From a checkpoint of a small image classifier: widths [80, 160, 320].
Rows from block 10 of a small image classifier, named by matrix and row number. Rows with one number belong to one neuron. Each number is 500 + 25 x the weight over its row's rms, rounded and kept within 0 to 999. All counts start at 0. Numbers have three digits each.
After each neuron's rows are labels from the 100 images, of 14976, where the neuron reaches its largest size: "place" is the part of the image that holds the peak. Only what is clearly more common there than usual is listed. The data: microscope photos of single blood and bone marrow cells.
# gate: MLP gate (model.blocks.10.mlp.gate.weight, 960x320), inputs 107-213
# fc1: MLP up (model.blocks.10.mlp.fc1.weight, 960x320), inputs 107-213
# fc2: MLP down (model.blocks.10.mlp.fc2.weight, 320x960, transposed), outputs 107-213

gate.742:488485442512513529479521485490495487499497491518506482515490524502481515495483478531493547507502466474523505513492482513511564478541484509480514540463520511501493506479501455491474510517471535542497502560519478532516521468460547403493538531512462502503502519475463497520499515530507528487492526455478480493544508531505487
fc1.742:486475551470465445445494485449499527488482479470520495545497489479507513508532523500508543531490529552494495524542496501529461502521513458466471473487500466488486491508449518514507499502486504497504518517484496476493487458494470517499493512507530497497454488512489515527530518512493471514519545506491497537469502522491517
fc2.742:507480470510530467525495492499496532520477490518510514454518540543511515547466454506499479501452508489496526470488535502439525471530525548549535507481534535501496515472478494481458498482503490493501541489534499521506483465496586550468451526537490518512488505506527499472526474508489446530516463470520511504537480491493480
place: centre

gate.472:511500481505486504513525506505507522506506522504516500502516502523488515535502484459479477478521501480489501489519473506515547511505484518507496475452514486514490499479503459546501512470506486513502518549525494499478519500459498490523490518494482499489493497503503529493505459544483490527541490458468493498533497508489502
fc1.472:501504496483523498514454520482543531522514476500478518522529523533518477490511536545500452497479533540517517461519471528503494516479510496497521494558485485490517494499465518575505493515487473492500536472434507496501496448517473562477448518484525497484485515529539472498527540480488520515493475506485502502492475502494484
fc2.472:506503467479490496525447533471495521495573459485532506471533499472534524487478506508506492510506557515490491503505506497493460506479519499529528491499461543487491496490477448507496487493478514523509531515559490491510479471473527564488500485482519533452545468503479491525530466495514489514532523481475526494501510514504490
place: bottom right

gate.43:510479465504465512468532486474508502513517500478498481530485505495450516516489492509496482480525495507542516481477504495509529499532499453552479466421506434487512480460506518493485532513539505504478476535510477527506475537476510493495502507498503482477529537459501517541505516498500505471510512532521508500493518451466434
fc1.43:485534511528510464533503501510486501513549513515500472511523493490495497473487509532514497482483483461515502528467526462511462473550490498505533536543506525498450527500529485484508478493488534486541484516475442461487540577474492471511533531478533487506542493481494493478527496484491501470484519503508541485486503510523521
fc2.43:474511592525498530476520487537512472500510474484542520483468545474499498472462498475488508514520500510506498498482501500500484506545463470476508482501515494501488488489510526490483524521493498484480497538457525530527507559485535512510503491495524494528549514443490473479502523479504487484474512448506502498514466477454475
place: top right

gate.27:516491557550517490522549494449488454472528467515499534511502508477500495509509485510501589498490471488512521547532526513489494488540512446488495504513538498502492480501484492497484541500495513510476525521532570511519503495443522482482530506524487488503476537447484497505519540498506481512499502456489507496503497476482519
fc1.27:508526538501519500549501508503506485468519479474496450461489483493494501490522514518509517527530532518470510522488531487491488505488508497464513505480482467449472491555500465497511478496498516509468492453484468498522487528534468441526525472492505476467488524520529507497450476465508524507478526504509497495481498480498513
fc2.27:497526586497494518483553523497506529497523485516558529505503441470472484502472502510503516492464514493497480501463492481497519524497485466493496490486471500514501504506516526484495465479500499523543514525467478483545531556471475473526515502487508525497484477470493459461563500502505534472497539492525501477524541526490501
place: bottom right

gate.58:488520538513527466486508498464494499505495496522515489491476516476498523513476491522476519492526558517501512514503451516523496510486485430452467454483543485495511504485473491494475534462478512501509491520524496492514505484452558481480490508498515515492497473511482501521522514473483503507528511466449504485512471484509474
fc1.58:518537528484510478475511511471498470500528482492507495465496497515476492506510510504488503491478467482532519499503482512521538511482489495535520522480531498508487505483517517479545458477532535483498472500504495543513496546473523497469550532512506492479517512489512507473484479487494494495485488449520526504543498500541468
fc2.58:494502501517567530528546484491494487479455507530520506499506537515493516481478493497468486500486456463525510490489486495496443497492486486519566470530498542494497524529514472510494501488526502510517449507516478528542507445495434516514467517472508464526482502553500463451526515519520516519499509501508553486539452504514505
place: bottom left

gate.291:513527511490454490561489510470488524499462436475517505489526480507497508531499504502490549504512542508507495515484463477483458509481529460480466479471454500502506481487469429488503511501486479500464501480535527505478490517511524480506495511536513491454552480533489516510494475537490506524484479494509538489491510508472486
fc1.291:482527494498502486479473498505526405500507479509509530481543471478527539493515465492528513515475500514510496502476468509505508466487500502489501486573519495474501504491520504481499484532476506527528519494504488508498474481541428565503482492523529518520525519502503506501467500467490504506521483504515499518474512523524507
fc2.291:525483456516467476528507544510493497475495498478547536478516497485539523519522517533501472521526494475484485485517509508502575514498489516476537463502487496494473500515449441524467512493510458472475546458483491507501497432524470549506507501510511495508490468491503500534532484452517468504505470509504506499489549510479548
place: bottom right

gate.99:484511501520513493461554485515500468514471468514483481496468490525479510483492474449516537506527533515508483490491475459472506511498489423511499446461476458491500550469535461466503481475528521484524502500513521507489514495487507505570509498502489499515514492499474512487492538478463495481504500512518495496505483508475469
fc1.99:482538523522499519496499460487518448526480475494449452485518511530536521511486507516464524498495500484499514460518507500493534498499512486540476456489536490540484517477506480494463499457493498484509492490560491547524472484467539503483474540539472479526521509482515495478497501501492469502537448483500516509537462493476473
fc2.99:499508542534465466531528496490481484514486534504498467526508497410493491472508468499506490511492465494499497523454504484534533474472513508509474536512487516500478484488509524519534538506522488477481528496537497492496482527475545503520545471512513483506476491532513490511494455532495513548527510448513492517518511516489496
place: bottom right

gate.490:518538445453509499483482466472511443454505444504505517482513502507501478522541518528530496515525514539520516476519490496547486488477538492533463476519464447475489511504473504503464490552490510484497514474497480478482473482524513569521468517513509493472448520519530526496465500487513497461513506477485481522461493482482506
fc1.490:524509474472496502521481506480512463475459458484528499499480501495480485493533519530530535500489516502503510558518515469489486517460486455496516472518471497469460476506472463494539504485527525522511496466479476482498479467557513486501468531476489474479475458536514469523527494500501511513473537479509500501482541499547516
fc2.490:481503483494498547459493499511503529499465512486546470534478491504509487505489473515485514485503496504533498479495491491530468491539527509484525480456481492508514484512504576499520505496493499502564472478459509511533473471532522502504509505449487493499429455489450473508489515480513523486490498504467492492481502534511529
place: top left

gate.421:500460484492509478514505494539484495533522489529501523493478477494514507493467501470514464494536524490492513479494491545498454502528483413465442462519518480500525491466528514479474496496510498517532499492482519501442487476486469525462466532498507489498412506475524528523506524483504516504484493566458488483462470502485477
fc1.421:485495528467495509509475494483486521501470514507512488496496514489534505505494528493515534477526509503472504542521483489501496467517508498517501525511448501504462537545468438550510486520487517525471513465470490522491500521507492537463495488537504552458497472527512514520506516537477543502535542492485519499495518507569537
fc2.421:503539492508580484508521477507506476546539495526496577499449510513474512484514509509489499518490536494497491533495460516437488476517515502484507530535535470480439515519520472504468536536531507530476466477488477493529536509488519518479521504463540499524473526509512467493516507473479524523509462475489494482475496530536510
place: centre

gate.393:507503502503446470470509478489506501502509485479496449495511494492490477521524503532511517480488517494506484494466469483518577498461466517525482478491511445486473504482522446493530492543471488491521514507512486518456498495506498516519506508519486513509492491503472536485459496496487474491492502471507521532504505471511449
fc1.393:506530448481531511498488473517503475477472546523507492519494454483512504481507495521529490505507518536516477528501460549506419514490496518516506473548465531470476498515476497499487506500492538536507514460479508494506485459526458466523511504493459498484486471532477489510506474483527478515482524464527497509448531505491531
fc2.393:487489394483494489492473491506492505497479529502473529510496440480509470492505519539494490512518515505488549496507446507487455528498525482506490500527466496500485495544480485513520515514491491497504495463485528537494475474559487548504507524482486504487479491495514474537518485474503499493509530527437483501434536504507489
place: bottom left

gate.278:520502534494524502475495469439502549493499461492472509526460501509492481518504507486516534513500518507541507513522469457507473506498479461516464489487484441470530477464485499542527532547500472524514500516500530483471476473494493499487477505516485479487458516500467518527491527495492481519509530494448485528487457483516513
fc1.278:467528489510480502505521496497500514523525503522488480478502512503509511494472501487470576493476492497506525525479466478521533519539463441520538541485527527490500511494484466471539495488486493521502475514508486526520532540468517454489517496503499493525562490452518457473517530495503515523498538493481531472497454492442467
fc2.278:488531547544474506528496508527521527528527493501472500491534515442501505493480475456477507485479527488480518528453523506493551448503431527488539522461547537503530486512521533492497457475485488495525476543507482503516511556449534477515533509518520505531536530491479516449530502535483477506499502461521520487541509488468469
place: bottom left

gate.590:535540526473499546475502509498511526513513449510498480501500497467494490508506466473518549482505485497511488524507451430529502509541469474500503501445503484493497506492495476527544511501498505524531505508549516493486502498453497483494475494485504516443478504486489485492522507544542516514551528497474462496526469484471493
fc1.590:479486510520514548523520502524503475534488542471467520448492519512506501544511477453485557496508465478487527554525536508422509495516483470486501500480556507496524498491507511494473525492531496517488475539544503490467502548439509480467508503527502505504469516510492533510490502500483472520508502520486529523534457498486526
fc2.590:489517553556517496456532485478507559475494489519511488527482537499482490533462454441490518492479449503523477554502548460532489482525481472450483510476539483481526489494497517503513479464486557470516506545509513484506529522468493473516524515535493481490500492487489551489445489523504481478513486473521519513527492499490503
place: bottom right

gate.608:519462505508523484484520475506501462444523481511464491454501493471473543478467469507490562491489444496474502499473464473472500487498496444497513486518521451523515512491511506471488504523558497449498479506530494529513490493538502493500496468497468497501504480464498498487478498462494468450483506469549539521479515505446453
fc1.608:513468485493487490472496482494490463499503528492547516523488549478500494523489474471468429482508498465530514485484505477463482456504516487494490476485509477518501486443481514470494509535519482519471513483474498484504552511470468465526500504505507483558510475507476515469457458500509490504490515509518487505560482470512541
fc2.608:512522502499520511521502503464500499522544518518498474501490467492559495483487552531480447513513478504476518493476508528503522497536535554517483503509513513526504470567503544516508519517491483474498515474466545477472487532548520537493480501506507456449518487503512493534498553516525415507483472535469513523499492492450518
place: top right

gate.673:477507526502507531497476500503524486471526483492502490469523530500474509486481501499495563475533514539511501510527477489489444506516487509505466540473482514506480510489470456471494503489498502530475514530522495503491484516465474442529508512515497501503500513515478522519509504563511501493513490478495493504494434508466519
fc1.673:497481560505530499502482473530495515489524531533475485502466465543506538488482523523499478520511469534488483437441499522507487471498473560463453507533522520519442496498518505530519506528499517485469498489494528486524513477517435481536516517481502520507496488525521512482493490478486482486487544469534496480465496517570487
fc2.673:482514493479549506524490502523490498495544522500503517497488532514483530529520532555491543512520486494514514477510487505521521463501471468494513536456435508482485506570505559483501498523511523511521466486467481500517469446523533480525529494464515506568458471511540460484511532520513515505497507497505506477503469529533525
place: top right

gate.442:503472511452470466498495508470492529489491420495489539519513458502486511545504539526491506479523501505463513519503465445508502510452511433500469494537465458506513454480468457522494526465473464492483508488491512480510474487513487502484458495520526522478464487499478509516511525522527490519511535507471462492470499517481520
fc1.442:481488495512515548466523486498484490497492518494567487489531507464499489509470488470468470473500453504517505471516487520552522475500493499498509470477524519521530502476498489472491510477539521534549507514547486508496490431489476508510494503485482496532479483482488496510526495515501530488507475488489544500524513511560463
fc2.442:501501498467474516543521538488492524470500518513515489478528507526519510474492508524478494509501548515485529505526452523467519479512546525538485485539466490512477515503476527539528528532495490527497478506493494492519456531492440488446497510469533476489474530524493527518508507538480534525515534507461474519535508506470469
place: bottom left

gate.754:488481526509533558523527488506509521539498564499490488490503502502479483513546492465510512502540495481526502504525460508457508485504477534528466502487549505515502526456485503525501501498494501475508508547507499469473487588417496522452515490484526559506490483482480520497501510494499523521514489455527523499526485500511524
fc1.754:513511508475503515480522446490457497491495545482498439482492504478488491476492504459532551462509511480487493553531478438490489486499459497515548517473513520511504508514509505472534445496463517482499480510514481509506481547500522504490513502485538500496562490488487523496463514487487520464503502480516472532459519511497453
fc2.754:515561520491500499468491501509493406492474498462490488494500512477508492534507487507502503555477495532507502516444469502524464483488479507475535464480502513518486494487503482479538478479465512533532500529526504518515515500518449539528504498515510504497534504528521535506483529508536513484515492474525499518537455485451543
place: bottom right

gate.294:521525506515525539484500542478496567485507537496465488471469520521502503519496502470526488497505521505491519530508508499485482475503505472497466505457514482491524496489468484507505478487509506485526473534514486489483458484468530487448457506469530477451479505536510484515504519533466539504511470504470507523512479504460489
fc1.294:518478490496505538460537439536494505501468479512527476519468475499524459503517542519510443526488474471506483484559528490487563509511486547497543494547472538511533514516445495537512533465503475494505520506469532492501465466537491483499463493493523481462465492496515517497500503499507553536507523519507498491455495554526545
fc2.294:460444421448524504499531468462501525503461507513479501518504457510504500529517520484514489468529522489470512495535463487488520491483538555511496485462441500500531502511483441512500538552466460474528529439508515507466484493533573469491487495494499485488482520524522514500514482490505506537496510538440489519467486486522504
place: top right

gate.282:502478495508478477485539466475492551503474465498503478505505520503477506481489482508496434479492459468500471427541485491487556525470490579489500497433523477526514484502481454562505536498504498479513530538554506506486508493469527545519491489479500501462495510522454456477468462477488524491506479464470491502531460510495472
fc1.282:503531513532496557481473491528491458501538520522509478514461512509480503483497476535530537497450512491479509508533494464531469524548489471480492529499519518486546507506496517477531495489483526527523511512473515492502520547506462449501481504452477478480478495515440491495490519514492520486479541466502507540497501511454516
fc2.282:486489496485489500516533491512512444523496529499553507479534504534470515491488525552475523517480536489506515482496550507505489489496483511537519514523520506521468498514512428462478490511500494517497483479507521504537495488520497544523535495470525501568491463452507471490504490460503542488503513476509535488517491494555478
place: centre

gate.465:527509525505526485470468530480473518488490499497474474519531468502541496521488466510504588478497546494465489525497493485521455509496512484504460512498486462476508514489469496474526469514492502481505509506472499472485487509499548507501493474529505482441505497495522536534483508511489474502495515483483481512438480491521541
fc1.465:535508529433505538496469480506503492471473519490524492547487462474502506499447478513500536549515485507526483515514512495531456502490532516473477475454484467500484508471471497532535569475507506517504527440514519500491464488543495518496493483482517490445486504555457504532498534511517524519515550480494491496438535486491510
fc2.465:499508431469505507497517485494493511482516465484465503522477475499472493507484516536505483492511513505521526496481523505465470473567521494510496504516475459496474473498481542481525505526527492504447462469490498510491511524518499517520521503466508498497518537515517479512459487480525513499478442573528488512473533519479501
place: bottom right

gate.753:477454526466428519507478458527505478518469502513473446540500526478509481542490485534466513516488462504527492512510508497476462514476532478506483445519474499506492473492507464544505511522510506498450452498489497504517488486486508479503452505509487513485481506509505527524513529515494527526468511443493493499547478516485513
fc1.753:516499537500509515513512507494499479509526509501478509484505535496516482467519446506502512509486494462470494512486485443528544505512483507504532492452509484486513514518524489510472488509506491495473534521522496520511514543483481543521473464495443520498550514514534491510473457525518508489529473492521503476496462457441525
fc2.753:502458495475480475462514476497491491531478495517497557477492502518475537495503527537506501498493520506472516496501506496516557489492528553482470522464447440487523498547471503491502518535512476482498517554489500492516539483508498446513503475519501482472510522502499507518468482507495548519517496486481548509505473493528539
place: bottom left

gate.251:479492501537507479479503472521493511475526479495500537515502489497530491459492484482481518478473544487480500463500474486523467512474501484452484491514527495494509486484483481482470497498497493515497531480490500462488497463495501510526487493506525470464447504495509498540474488491505524494490487500532470471492485502502500
fc1.251:508485502464515517498520494462498497454479445505516507461524438496483526481474533514516467478507507525463477504539478508496491505466521502516487457510462489532484516517503503509485524490476504518504489492491540445508528455514502473527515512476544479487493458518528472501500492469513515505506560509510521508439472465498452
fc2.251:505502510488489520464515508474484516523466469485514517524516493500471506472520532526510484498534540526492480514516508497522524493497509476487514491486486494477508493551489484494485538463493445520518502517463496490524460483517575501507522514490486529534431506514541517489501505512515496519436502515507500514499497487544485
place: bottom left

gate.106:479470515518484544490468511496500504501528490530514520495480480491491512496475517489466561520524497520552525494512486527464492477504487430496481532479545521522489523484491521453480536535501496523479448531565516516499532530462467442462498510503434506531458513519478524487501506535507507517513501481509524504488502505473483
fc1.106:486485460480475492501477478460509515475472481502490486508502507547481477524546523488484485489534470525515466505516483524522465519471545516471455498512482488520488490501435499514517557541478516514485514482485513505476485447496571508475482501531505489456464534540539531515505473513523502519499500522498503484449483477500519
fc2.106:508490488477526499568500489502517503522471548485523474486531491486494499477487551545489486532478526493515490474530499511441506527497495507484504538525470528508485497559498520533508515486473515522435490512494532497541509537499444525446471509448475503498454491509504492476581489514488493525511501510480551508516491477526517
place: centre

gate.410:501494483497465459514504499483467495512526407514465490515526512488496514498497479501474469486489492491543466451500473496506533494496495484511471492424514474540495529475507472501488487521520478480476505506530473524500520556500520456492477509497518506512537503497474489479483504510495499504527482482476472473539546510453464
fc1.410:488529545476487497542501518503497585507471478518523504498484500503530524488512536524496503510521500494543470511478492520480461548478515517514497515530498551513458481501482519513501529509500501503478503477525499531501467545502472475521527503506505524491519518535518488522510482528493499568493509518463505502488475518533535
fc2.410:490521505496511497531529504534491515508528531505466501493527500538490487437511544534482550511494519472531515506499515534493443496539512472560488538508457476477466508490509498492545479496502503498503517487513476474487478483514458519492470503481473497476501503517509467484525497518472513490518491488477518509504526524460521
place: bottom left

gate.445:493527506530520473501515515515492449533527532514503541463555480497472512492466491506496524487506519510522506490512492501498475503515533472530542521476533472503518489507528526496521446475487506522539485498476531494513506517504502549495521484507512503540504497453498484481512548495514474476485480476503518513503530517519455
fc1.445:493459538497491533482505543485501544517520502529491460504516502468488535509534476509489568477497493512503502547503525493500512500546502494499480551476532471522514486485513478504494481484506521532476493529507489506509462560491534454454504516486527526482523488494488497508478495541505496499517475467495505478494487476484489
fc2.445:503501481503490508505485527504476522453494452502490511512480480518520493475514514532523492475511542530497534513515523511503476513536534463503495484532498503476493508476501493520499506519510498508505507477488506510512520450481495512456463453475560504480478490525527488503485524466501546517507487529468472480460524493457534
place: bottom right

gate.361:519505524517508477469500485537494473517475491495471440508523541509493493495542484444501483451496513496509489512464529472491513475464486499497505485515477469503551498478501489527515499462485541483542506470476477514456522477509474530521497486451514496475519486516546506485456516436507535490497450434525504523526468501455503
fc1.361:540507467478517524535506494510535548525467508470496476488487488510493469462534500519535500494496500498502485537506525459501456520507517558521508470483486504473508508519458461526539482472475464487491494452488514507497461470484509496489465467496485476437490494517502465528513472517511513500481509511463500488487538506484526
fc2.361:496467490484511473468520494482496459470489469499521487524476481472518536559470538516487508496518515525511494523521511518543569469466500480517455525461466466481535510518483464508524489489477505495531531485478510506482467464546502486492469511549493533513449470474494482497519486529520479510554507541495480497481477513540492
place: top left

gate.69:484502560542516542480497489502493516553548582486459480564495507500537478526466480446473544510493509496497531494482509518535466508511478468459493507489480526516507536501516504500501494483500498491491522521485491506505496550469480531478494514554504510489589506486484536484507480459518527456515507465513507503485501505482492
fc1.69:483495450453495524531482527521501519501508495504496492451487477558499497466506513517510481537493482499461529498513521497471512494549515555504545505484494507528515477497507451485501490483513520510453470477499521468550502453528581478482507460491467500502495509475494489478527500507508476517499493504522514506504496529481467
fc2.69:532487536489449521491459484487475507475446475484517492499479485469514490486483442450495534489487523544479496519499495489528497488522493473500519478523495491502517532504471490501484508468467498501524495489503467490489507504519576432465506462489507529462435469522532487502518480507491468486506519513457489503410530464531509
place: bottom right

gate.56:492485545501470459466497480463495491498494466503500494522487527514512481512499520527509502508468486524476491500523494462501482533512521446532499420546481496476541530485496488498505508514497481477507472524507508448518467459486470545447435502493471494508496475479450484484510505444482488479487521524467496509503465469497483
fc1.56:519503504521567506513472487536496477464501493494541514479479436484517496534522503467543503521517530527503518503508518506453403456510551501467505493532466481460544511509489507499523461519541486455488516493510498475467495435499509593469471496468468485493516497532525518516485498461513502531537525527495479515461478487535558
fc2.56:507456479483531493478499501500480490481474484504486496540438515532498498498567536510498477470557502516500488522531505494547535493515549485497461490510451460473487509519509505493471508521511456475498506508539502481489470472513506497481475514496475521484469492504595503554505472483518483499518523505495453502501489492510564
place: centre

gate.122:484502492539513462536498470502518478530592526529492563477524525493519479490491497480482463497487528526487528459461508514481511493543476544492489503490536517528486498498505520520488499534485488479508489503490523496533526560510559536515520472508533498539491540486491493464501516507484481504496456511499523473497486503449475
fc1.122:497530503524511483487506500513476514505516453509496538475492529516491503478485478490447481481465468465527480479462545492520572483505515502479535532510507505571506478509550531490511495503510517486519467483499458495500522510496461480539503512477531526523531519473502480515491491528488495446489473464510543484524521505507510
fc2.122:503513529506518502507489519525490507462494513513470519491492474520496525507520510496526521483514521490497519507525515511494460501516527481505499501525473441486531508558484569497488505522491495507516470485486496490487474549537430443506491497471508505482463543538497474512468514539488478507483489528529488510472526516507521
place: top left

gate.641:497487549543487532507509490487489520495469524497451447497486513480475522486465462496496528476484457500509468506490503492522467553473468497543470488466504494502521495463495548489481504525464525480525497482542526514495519589500453545511490507506499503523471448486465497501465503450504491496567497458501508516499471477565468
fc1.641:471500493479445535489472475493493527491521524517510492525501521505429504548508470463524513503482498512563501514489495464518515494525483505482460527537525552505498482521534442518491486481497524491487489492506489449523472523543540510515540495457520502490552497493491492471536488494491500494489492541527505519501487522465504
fc2.641:513506436492491501509487496520512502494478472479492523486537508543474508527490490518519472506509489517501516500479482505432524491516516519499529518537504524512494499530527475531472483484528487539485475489481501497515483504498545475461493505563515500489457529480518541489455524514517418519501477472501506496477514483497506
place: bottom right

gate.501:526483476510540468496512510469475502501545499508506505467500492518498516526536532533505446480484501511506507497491520473504470487516513483523495450513506493490515492538462501487472500500513463486540507469469523445483497464555526583499469492511515505522463464503516515491496491460507510510498469489471478487523501472496489
fc1.501:505474472511517540443517494506518534510454526542500506484486511567452475500486506518536446519492486483512513477538499488472510504531544497504493490564492454472486512503476530497538501494490502487523510492468518486521500480528443483524528525497510496494439467466529484507460535490484520502494531566506495501507497486520544
fc2.501:483491449476550564518502508485498502509465551491460495532488524527486481518498491502525527505505483509525477539512449511512492525508532508483516499522483480512466518511521453502528528508477503526505499506499536472509487450529530442492523496481470508485455483556542481486499488485503510500517499493485488475509513513560518
place: top left

gate.75:484502543469514452535512477483508499488518563509507468474525538488462504484498469520453530539529474495519526534508451517507503530504493499475514519517499511485462502513495556512527503489464508483494474480559481499472498505503514522512507503505494502493522523495531516514496509511517510517520534517493453492501471492428531
fc1.75:535518562518556489481510531516517497514508604487501525481506543493482503534520512500510536483520487508492533531519496478512575531538494502472463539529515505471562487492486540509487500506506503518493489499488499512507493497494508467487483525530478516533514496495516522479486536506530488519537516510439509475545462508470519
fc2.75:497523515487453506512527474479536534469490455511531489509536520515478480550497509463490509508493470459530476476466497498503522483438530493509525503487522512494467513513520496468515480484459545468517540517475483500494537525481467442493489510525539499445509511489535522478499474483510490478499529494519509503511483484498482
place: bottom right; centre