From a checkpoint of a small image classifier.
Training: adamw at rate 0.00079, held-out accuracy 100%.
Rows from block 5 of a small image classifier, named by matrix and row number. Rows with one number belong to one neuron. Each number is 128 + 32 x the weight over its row's rms, rounded and kept within 0 to 255. All counts start at 0. Numbers have three digits each.
Before each neuron's rows are labels from the 100 images, of 14976, where the neuron reaches its largest size: "responds to" is what is common among them; "colour at peak" is the nearest of a few named colours to the mean colour under the peak. Only what is clearly more common there than usual is listed. The data: microscope photos of single blood and bone marrow cells. In brackets: how many of the 100.
# gate: MLP gate (model.blocks.5.mlp.gate.weight, 480x160), inputs 0-53
# fc1: MLP up (model.blocks.5.mlp.fc1.weight, 480x160), inputs 0-53
# fc2: MLP down (model.blocks.5.mlp.fc2.weight, 160x480, transposed), outputs 0-53

responds to: cell type: segmented neutrophil (41)
colour at peak: grey (59)
gate.308:134120124126081130154172120153152094119136123152122145081150086102113120184089162076103100137082176154189092104128162082138067105139086148128119136152116133146114
fc1.308:145117050086074124115129154125122077145098127115134163155138124129150119084115134155113120098099130086088123162202107061113116123107075133148118087159156130094140
fc2.308:146176050139120125152085115147136152155118171104135146138105132133117113171100091081110126160119150135234088117125147169124141086143118102107108147097155083166093

responds to: smear: peripheral blood (43)
colour at peak: pink (51)
gate.446:163219180107144139074118153088111089149157200164145178150056122147064133108102145117122122087162068110158136103100138018118179224108137158115135069159133137127110
fc1.446:127108191121139122143109135107108085108206124099075111100081139117187165165148147174129138092086085137186115170072138143152164182160207093134192156177130102060129
fc2.446:128150128161121111128159138097150196124031077107102166141114082142092131115102113114087110143115187159031092147087123157134140112145068133109107108111202102232103

responds to: smear: peripheral blood (90); cell type: segmented neutrophil (61)
colour at peak: white (85)
gate.221:135149062165146112133135131088078105117136183156157157140118119105135097090116113093116121164152122102099091104119111057069117168074073143100158126106102142129146
fc1.221:119110162102125111185160105140112103136107096114141126133119126083079071125115067097139174116111164140136112128120148139102118210078083120134069149132152155188072
fc2.221:115149143118138157136118116134193132119226132126146075115107124139166185037119171161070113097121151089160121074101135075137139220062065089168097065148101128191115

responds to: cell type: artefact (30)
colour at peak: pink (58)
gate.87:157087101137137153132097139116135226106114091101119161124169153127168123155100148144114173153128147144091138174144112224155154057167191107154179145130131105122125
fc1.87:139115062103161133093152105183115128144142208080109141113118140103087048117121177082172157138111171104155142137133127154118068123125116125156112105125095133180096
fc2.87:126040117120110133193144157120109239117031158115120117121167147166158138137139111101097132155168131141166111129093132162153118078238077105095133166087125147086101

responds to: smear: peripheral blood (40)
colour at peak: pink (49)
gate.259:135091103132097169109101121095148146105126164144161108139176193063136105114098155075120146140140114139052107101168155126182153135156136118144123086114127130106159
fc1.259:066215127086149177068132137151153115121158080137108141110083116146140094112111160141130126190176130143153110116149114183088083048080125093136082160127108132113151
fc2.259:146216103093119147137151151169139093138120182137171152138125059125098129091118141121105132096129114124125122132081125059120142175031087129102137113119170167145118

responds to: cell type: artefact (41)
colour at peak: pink (53)
gate.412:134091127159167127157088167147164116138097073104092133084117135142168182145139126166145124164113125140099120129163083133185179132159164112141156157123141069068159
fc1.412:143130145095112124104101136105158228110170093157150166139183124131230129150119171149139122071085135171119161077167123175154156050131169122168131087155129095079188
fc2.412:184171139070135134088111199184135150116198174107148135110124111119126126166135160140171124123086172095243122114151154095094165149078143083152099098180144123154109

responds to: cell type: artefact (50)
colour at peak: pink (77)
gate.191:082148182174176158105141105108130083147050226154188113144143111145070163116129089122117106155173097141151103116157147123112145142116098146111176177103134132150122
fc1.191:137082176130171116105107143100105199122130099142106073135150118209166201107183118100120109110103081124046097098094143189167133125124193137126120154104133069054139
fc2.191:117089100142137108155105145103149230114101133140094151091096153108164148129084151150102140139105126131062154175136109206119146077124117093140159110116110142025132

responds to: cell type: eosinophil (36); cell type: artefact (30)
colour at peak: purple (46)
gate.134:139106102091069118160127158177087167107071105137103130107168181078181138128165105133095152126121079142084135178082101165144141057202135115092152155107104101077157
fc1.134:143081093101111147146090170131139116091158084068145111103145125142140109161168122150095067108073176041180127165110151109137188103155162062151092177100179104134156
fc2.134:143145166112113155182053140122131070118197118114134096122146121097054172086135136118212150152123127158144129140104124083089106184147131155136131141138133117183056

responds to: cell type: eosinophil (29)
colour at peak: pink (49)
gate.71:094127048133102130135168110144137079142143203148140087122121145196126059118145131086113101092142099115144141110111107140107117116102141093164128103109122178140193
fc1.71:088152106108184177093111101128115112147119077143148112095074135169087052144118125121124163159125179131149076179139107190190159140088121118155160101114089142114158
fc2.71:140172135163097112164136094113095166121150151110164128119216115073139141084163149186123129095122150117066138075085153177126175160185190124102198106134095158081155